Weights of a small image FSQ autoencoder.
Model: 12.3M parameters, 64-pixel images, encoder arch vit, encoder norm rmsnorm, encoder activation star_relu, encoder moe expert_choice, encoder num experts 16, encoder patch size [8, 8], encoder layers 16, encoder width 160, decoder norm groupnorm, decoder activation relu, decoder widths [48, 96, 192, 192].
Training: adamw at rate 0.0013, 10900 steps.
Data: trained on microscope photos of single blood and bone marrow cells, 97085 training examples, 7.2 epochs.
Rows from block 5 of the encoder of a small image FSQ autoencoder, named by matrix and row number. Rows with one number within an expert belong to one neuron, the router's apart. Each number is 500 + 25 x the weight over its row's rms, rounded and kept within 0 to 999. All counts start at 0. Numbers have three digits each. After the name is the row's rms in percent of the matrix's.
After each expert's rows are labels from the 100 images, of 14976, where the router gives the expert most weight on average: "top examples" is what is common among them; "colour at peak" is the nearest of a few named colours to the mean colour under the peak. Only what is clearly more common there than usual is listed. The data: microscope photos of single blood and bone marrow cells. In brackets: how many of the 100, against the usual share in percent.
# router: router (encoder.blocks.5.mlp.router.weight, 16x160), inputs 0-159
# up: expert up (encoder.blocks.5.mlp.up, 16x80x160), inputs 0-159
# down: expert down (encoder.blocks.5.mlp.down, 16x160x80, transposed), outputs 0-159

# expert 8
router.8 052:497513487512512509531535511501501466516462510485465503464493505498547528484513496485471539461500481427460471517464496504481528491530493547491511485510518492477468469501505459500508515463475486484455568533501530493488519485507533489490551539533479532506499487467485502485499490471541548487495466480485525509509526526487506467500511481478486509488508505531522460533509483492487473531495501457589522521517483518486507521560493476510536486464517457505499506526518504511525499482521500
up.0 039:493527520488519502492504495507483481454504516528517499508509449463474483516506517489504487539510525504520534506509500495507537464467527459491507494492500488498477513504501492474468542493517504506488484512469517514490471501510526488516498479481533440468490521474497493494477492542512457492535523549469488539511500478452528541521523482465529563461494500503514515446519498508483457507488497539451523506460479489502512492428480456457455547522523519473518532475494512481517480531509553
down.0 089:475516500481523466522525471489482489492461548528455563478453532507505512473442501490483487533442507486503467517519518488512530464498502505523486511554454458489491510474527511500512529493552536502496477502483546498473496502483524498481494525501499493533475521512476468478506440519504508488497502547470516516450492536480531483450535482476472497511496502531479476490517469541493490514471512519509507512494467487492499539481464482462458528486530518495532533502506510522512467507520472
top examples: cell type: artefact (34 vs 9.8)
colour at peak: white (100 vs 21.6)

# expert 0
router.0 098:490491536491520475465551461532489527488497476459487492504521527499477504531467496506505494493447496499526523547519481487524506528506516454530482478483465436517481535514493546530482478443470482489531479479489479532477444500520490456475517480513525518511471516496511510498540482471479487520523482530513511467477489509525483498505491513519462498542436529504503509451474527524519483543495508499468485504450494473516482504505525527449511499520531467482509506464498498456514463504511506
up.4 022:510510514500471494517469526478501500488470534520496489475458518494501503470521492512528512474484516537467477482518507494500496473490474494458532556469533510482501448509552543516527463475543505511557511543467484505470506464464487457535529519483507495508493469505505489462553502500507516541485537518495515486476499472513483489538499525513490498468496512493480469496514541502477516456509502496488519460505470464449469500484472495430495510466465478490518489517529518519493485476482569
down.4 070:460485459509512477537487520503448450474508497510493519487533505483505490494518458523542466516467550454491554492515530492516486462473500534486495508524506550521478455496505472510499507510527507516507501482513505507434468511533464491525522525531500432517540493474490504509493508496525483518509524491488461488513509520490466512464530493491497492499475504497476509534472496527504504499518516496550441477486456534477497514465522514522545492475509498526531462530469503487523531444484518
top examples: cell type: promyelocyte (30 vs 6.4)
colour at peak: purple (58 vs 21.5); blue (37 vs 8.6)

# expert 14
router.14 131:484531510504529482490510479482505501467506479525483472524473475515470522495489528513485523542434516548512477523551489472532485523497499469482466478505530496488552476457466452488462535526513481467498526485527489469496508509472528553480463494497518499460492474517508484467468536483540475513471523470508502513526477507530522478532504538485465458509505536503486536525527483488530506485508541503485538483506508476535493537497509513531504497531494481481514492465498477494435510544470513
up.4 020:512463518484542473493458467494508499446483473511508502507502491518539479535504453506498494508460489495561498520520489484520500474516535413482479468520476541515493487493505489483495516475532491533499484515492498510526474517473465483498475502497463535500508499523535510502560513552535485467474495437495474487521508515497528491509483448490528462521482498545524516477506484499484499461480519469510534508495548521485499505540490499531511483476469528527525534484511511445485465481506484
down.4 057:478477547536511483483483515502527511505497513507485465501514488490532499567468539515483525542461512540519489502541482480501508533525485482513520484509509512510496493447495543510488507579494517470489475497518479476504553517452543538510460495473519472478513515501513462525513571477520482516474487472504519478497473527500519505522500530472509498496491504530526516499499488473502542485445528520472510505516548493518495497527508504483494530503508466477508504501475485533422518539474505
top examples: smear: peripheral blood (100 vs 16.2)
colour at peak: pink (99 vs 24.2)

# expert 15
router.15 056:476478469516508488551486514479503488494472498500468545504480504491524527497513556513471542522497492489477478487502458470503492503502518527530502525543533528499510470489525542516484540557491515475486530524518523462469508505514524450507476506460466527499505493481472470496487539575546490499481512512480502512453533509502507519514496471516557484485494491459522486527529489502499493488494485516543479476512504556519461487519496496567495497469465502502493509469527491516546545482520487
up.4 040:535493473479533451506522535501519542494482491515483448523538470486486503503527496473484516500494508478500532481521510525523485500497516517507474496514514509494512502502528491510461463505521457508484477476525449472492490505496504446500540511535498498480466501483555477480573529491501508470509518527543488485509507459547525485489471487494519434528437492521507512497514468526497459473532527576489485503494510527479485524497484511452460518504499502515507536457489490544502507488518515
down.4 086:447517482537517447511466500479487475502488490469478513528484525490483505520450502490481529487452522492478520551504484511508539454521504462515479491525469472505507513462504512515501514508537506499480467487460509460474510509484537455518495515519506422537525535518511502476493441495509531470506494521485501507456468550489514502469517450478488519541466517497464498467501455556510484497481493496495506452503463528490507527517488453526527486501510488493484499498521522521508485517526514
top examples: smear: peripheral blood (78 vs 16.2); cell type: lymphocyte (36 vs 15.3)
colour at peak: white (89 vs 21.6)

# expert 1
router.1 104:535489490497494531506515533485484478514495459430504494520471525483476538492507484471465535545521519560508476527492501507459488486476483530484494521504487477489483514504523517489513533522483546501452512511555473459499548482504513480515460507467517487460516510501471484493491468465509477457534544499490487523488474524475508497550515517465521558470507511441495532495517482509507507507527482528461482492521479515497524492484531505521503508497508440491456507488490502545509486535471529
up.4 029:481504484503483495479546518445514519548486501472510480488524516546508513458514493474505545455507480507524544510480502493494491509570476548519523482501551470492508511487515470519478482538510510451474541505497449513484517477516532537456463498490519472505517514457519494488475513483506497478504510500504501511520503514466545513467539508534491509463501463497510536475521450497480523516544477492450497538457523491501482506488542503464504536466497485456544509511515491511492485477482496
down.4 076:479512534508492531465476488526529556479512508531518506500550467490479495511488517481496452511532501468508519477495478472502494493491481538517499477473479549494515514487483539502511452513490481512507468491475542490512550504461474525509487470484541515477496493530566475521487558537508495515460524532493520522457507482531492502480464555540547511483480514499509498502481552478481519512510505483536516489495527555471492463462488507491456477504432521518492506520490496505510504501503491
top examples: smear: peripheral blood (100 vs 16.2); cell type: erythroblast (39 vs 14.3)
colour at peak: pink (79 vs 24.2)

# expert 6
router.6 098:458487456535469506465497495503544530493528484461507524476476523497509498455515538492504526551531490492546487516480459475470496533473508524475509512488470502480479510494529495538472521512530479482509494512497531487521480465511522491478461502469512505481479463476511464471466483468514437510487546527476518517468530461531518498529531540488515484503551467501513541525530516516481533530487473470530503499490543509549474495522493520500505508516477511487517492532508493555491515550518473
up.4 067:544493482525495495476472522478496513486504514531480456513505495515572506511523501536541510489480412493511498463456511489508477503531487472515525491514502539530485466513452465465533493490528479475500487511497475519509551511495518539506481507516481596477550477509485493481498474547519530512516492468509492516519483498501489486506469528510483465449513491489479518531506516504506513507490508516499516485517487501511552493557511526493543506511503513482523523469499442479489498482533505
down.4 068:552505506466525482521476511487480491489517481481494478521470558468531505492515512482458525465487512556448502507527481521524522504534512516511486527533524511535507488437492497513493469566459501497516493506486489494473507534466526483493527535472507508510505505553501479507499493534486525466543496490490460495464493528497508503477473399511481492503531546470497482451499484536517470510477478506482472457493518515520484532494497473516525470500501511519480501519491521517479464480502509
top examples: cell type: lymphocyte (50 vs 15.3)
colour at peak: grey (67 vs 22.4)

# expert 5
router.5 087:471545492493498548476525512525517551523500527479511535469488492515470440479513535500463460511506543537490490466532460462490488534481488504457458481486516528463506498528533512478479514487465488529480497526513544496510476509464494508525469469463497477463512495492497488441450551505511489525463508519486518509524517462488527528479507492538529524491515511503513502496524495483495479499536507488549508469531549532494486516464482498484456525498485512491486453486494538516513502490465484
up.4 033:471457477456511501527545542510504487475509479505519514515481514461483510490517479524500532499559488533511521514546470474523504518499457512495512498516497479481464517515435484521493526544463522473535527491494491491486515495519504503488496563501515562518511443487506507477479474530535468520512528491447521508478485496507520482505471507522506524471509478493513485462523536520520482503478449482527503516469525485541558483497510499496489516484516479520504562538485530514541480495486464
down.4 086:543498532468518528493491515516468478495493469462542502501514558509461511492500482482493526504497555552525518483521493529503499464484475500540445476507485498522499507495494473504498494450452508484479516485533467453518488512466524475534475466472486561481500517520509491501503499538513509493516495487483467499472517520482489479546477487505513542463532516475508530492493509519474484501576493534483484467516506518505535485462518538511487529519506484497447491458506537487516454508466518
top examples: cell type: lymphocyte (35 vs 15.3)
colour at peak: white (98 vs 21.6)

# expert 9
router.9 063:525458507454511534475477527493530525491509491524501522467474495513496438523519460466487486545514509536491481526487526494481508489491472516453503531512434489481483505476521483471479535470517540512521465506453527515503525482468496499487443502470521497509536542506564490536506490499474503469481517474471486503500533497484525560481501527473493514474489481513521492498509484497465485525512477518513518490514538536479520474475468485455487529469473554487498518526506535526519481520508475
up.0 220:525440508456517518507455519522513514501491517511494518466481517479483449520513483473487481516511497527478494507479539509448512482504507510472510532509440497524460519497519496461515515499532507514541482525447525536473530505496508481482478512488544492508527539490512480528510471520509509469492494512470443522491483510487526556473468491482488520467486481533532490443515490530456482513501486516485499508523504518479538472474475479451493532483480526518503523553514538529521455529492471
down.0 159:525517512503485507525480476494489457491495471527542517503514455487485503508496498480489497517509505495497576524489533521489485457437479522495486511523500465491502502507489466483490486557535514516468483488497508473500467512497443499510517529502525480499513504462449521445492457452507492467425514483504476500482500508477474497490530470479491507543481487505490495483465483510484490524473511488519507513491403474492458474499500493517479494447499457510527514519476512522537494497511540
top examples: cell type: lymphocyte (41 vs 15.3)
colour at peak: white (99 vs 21.6)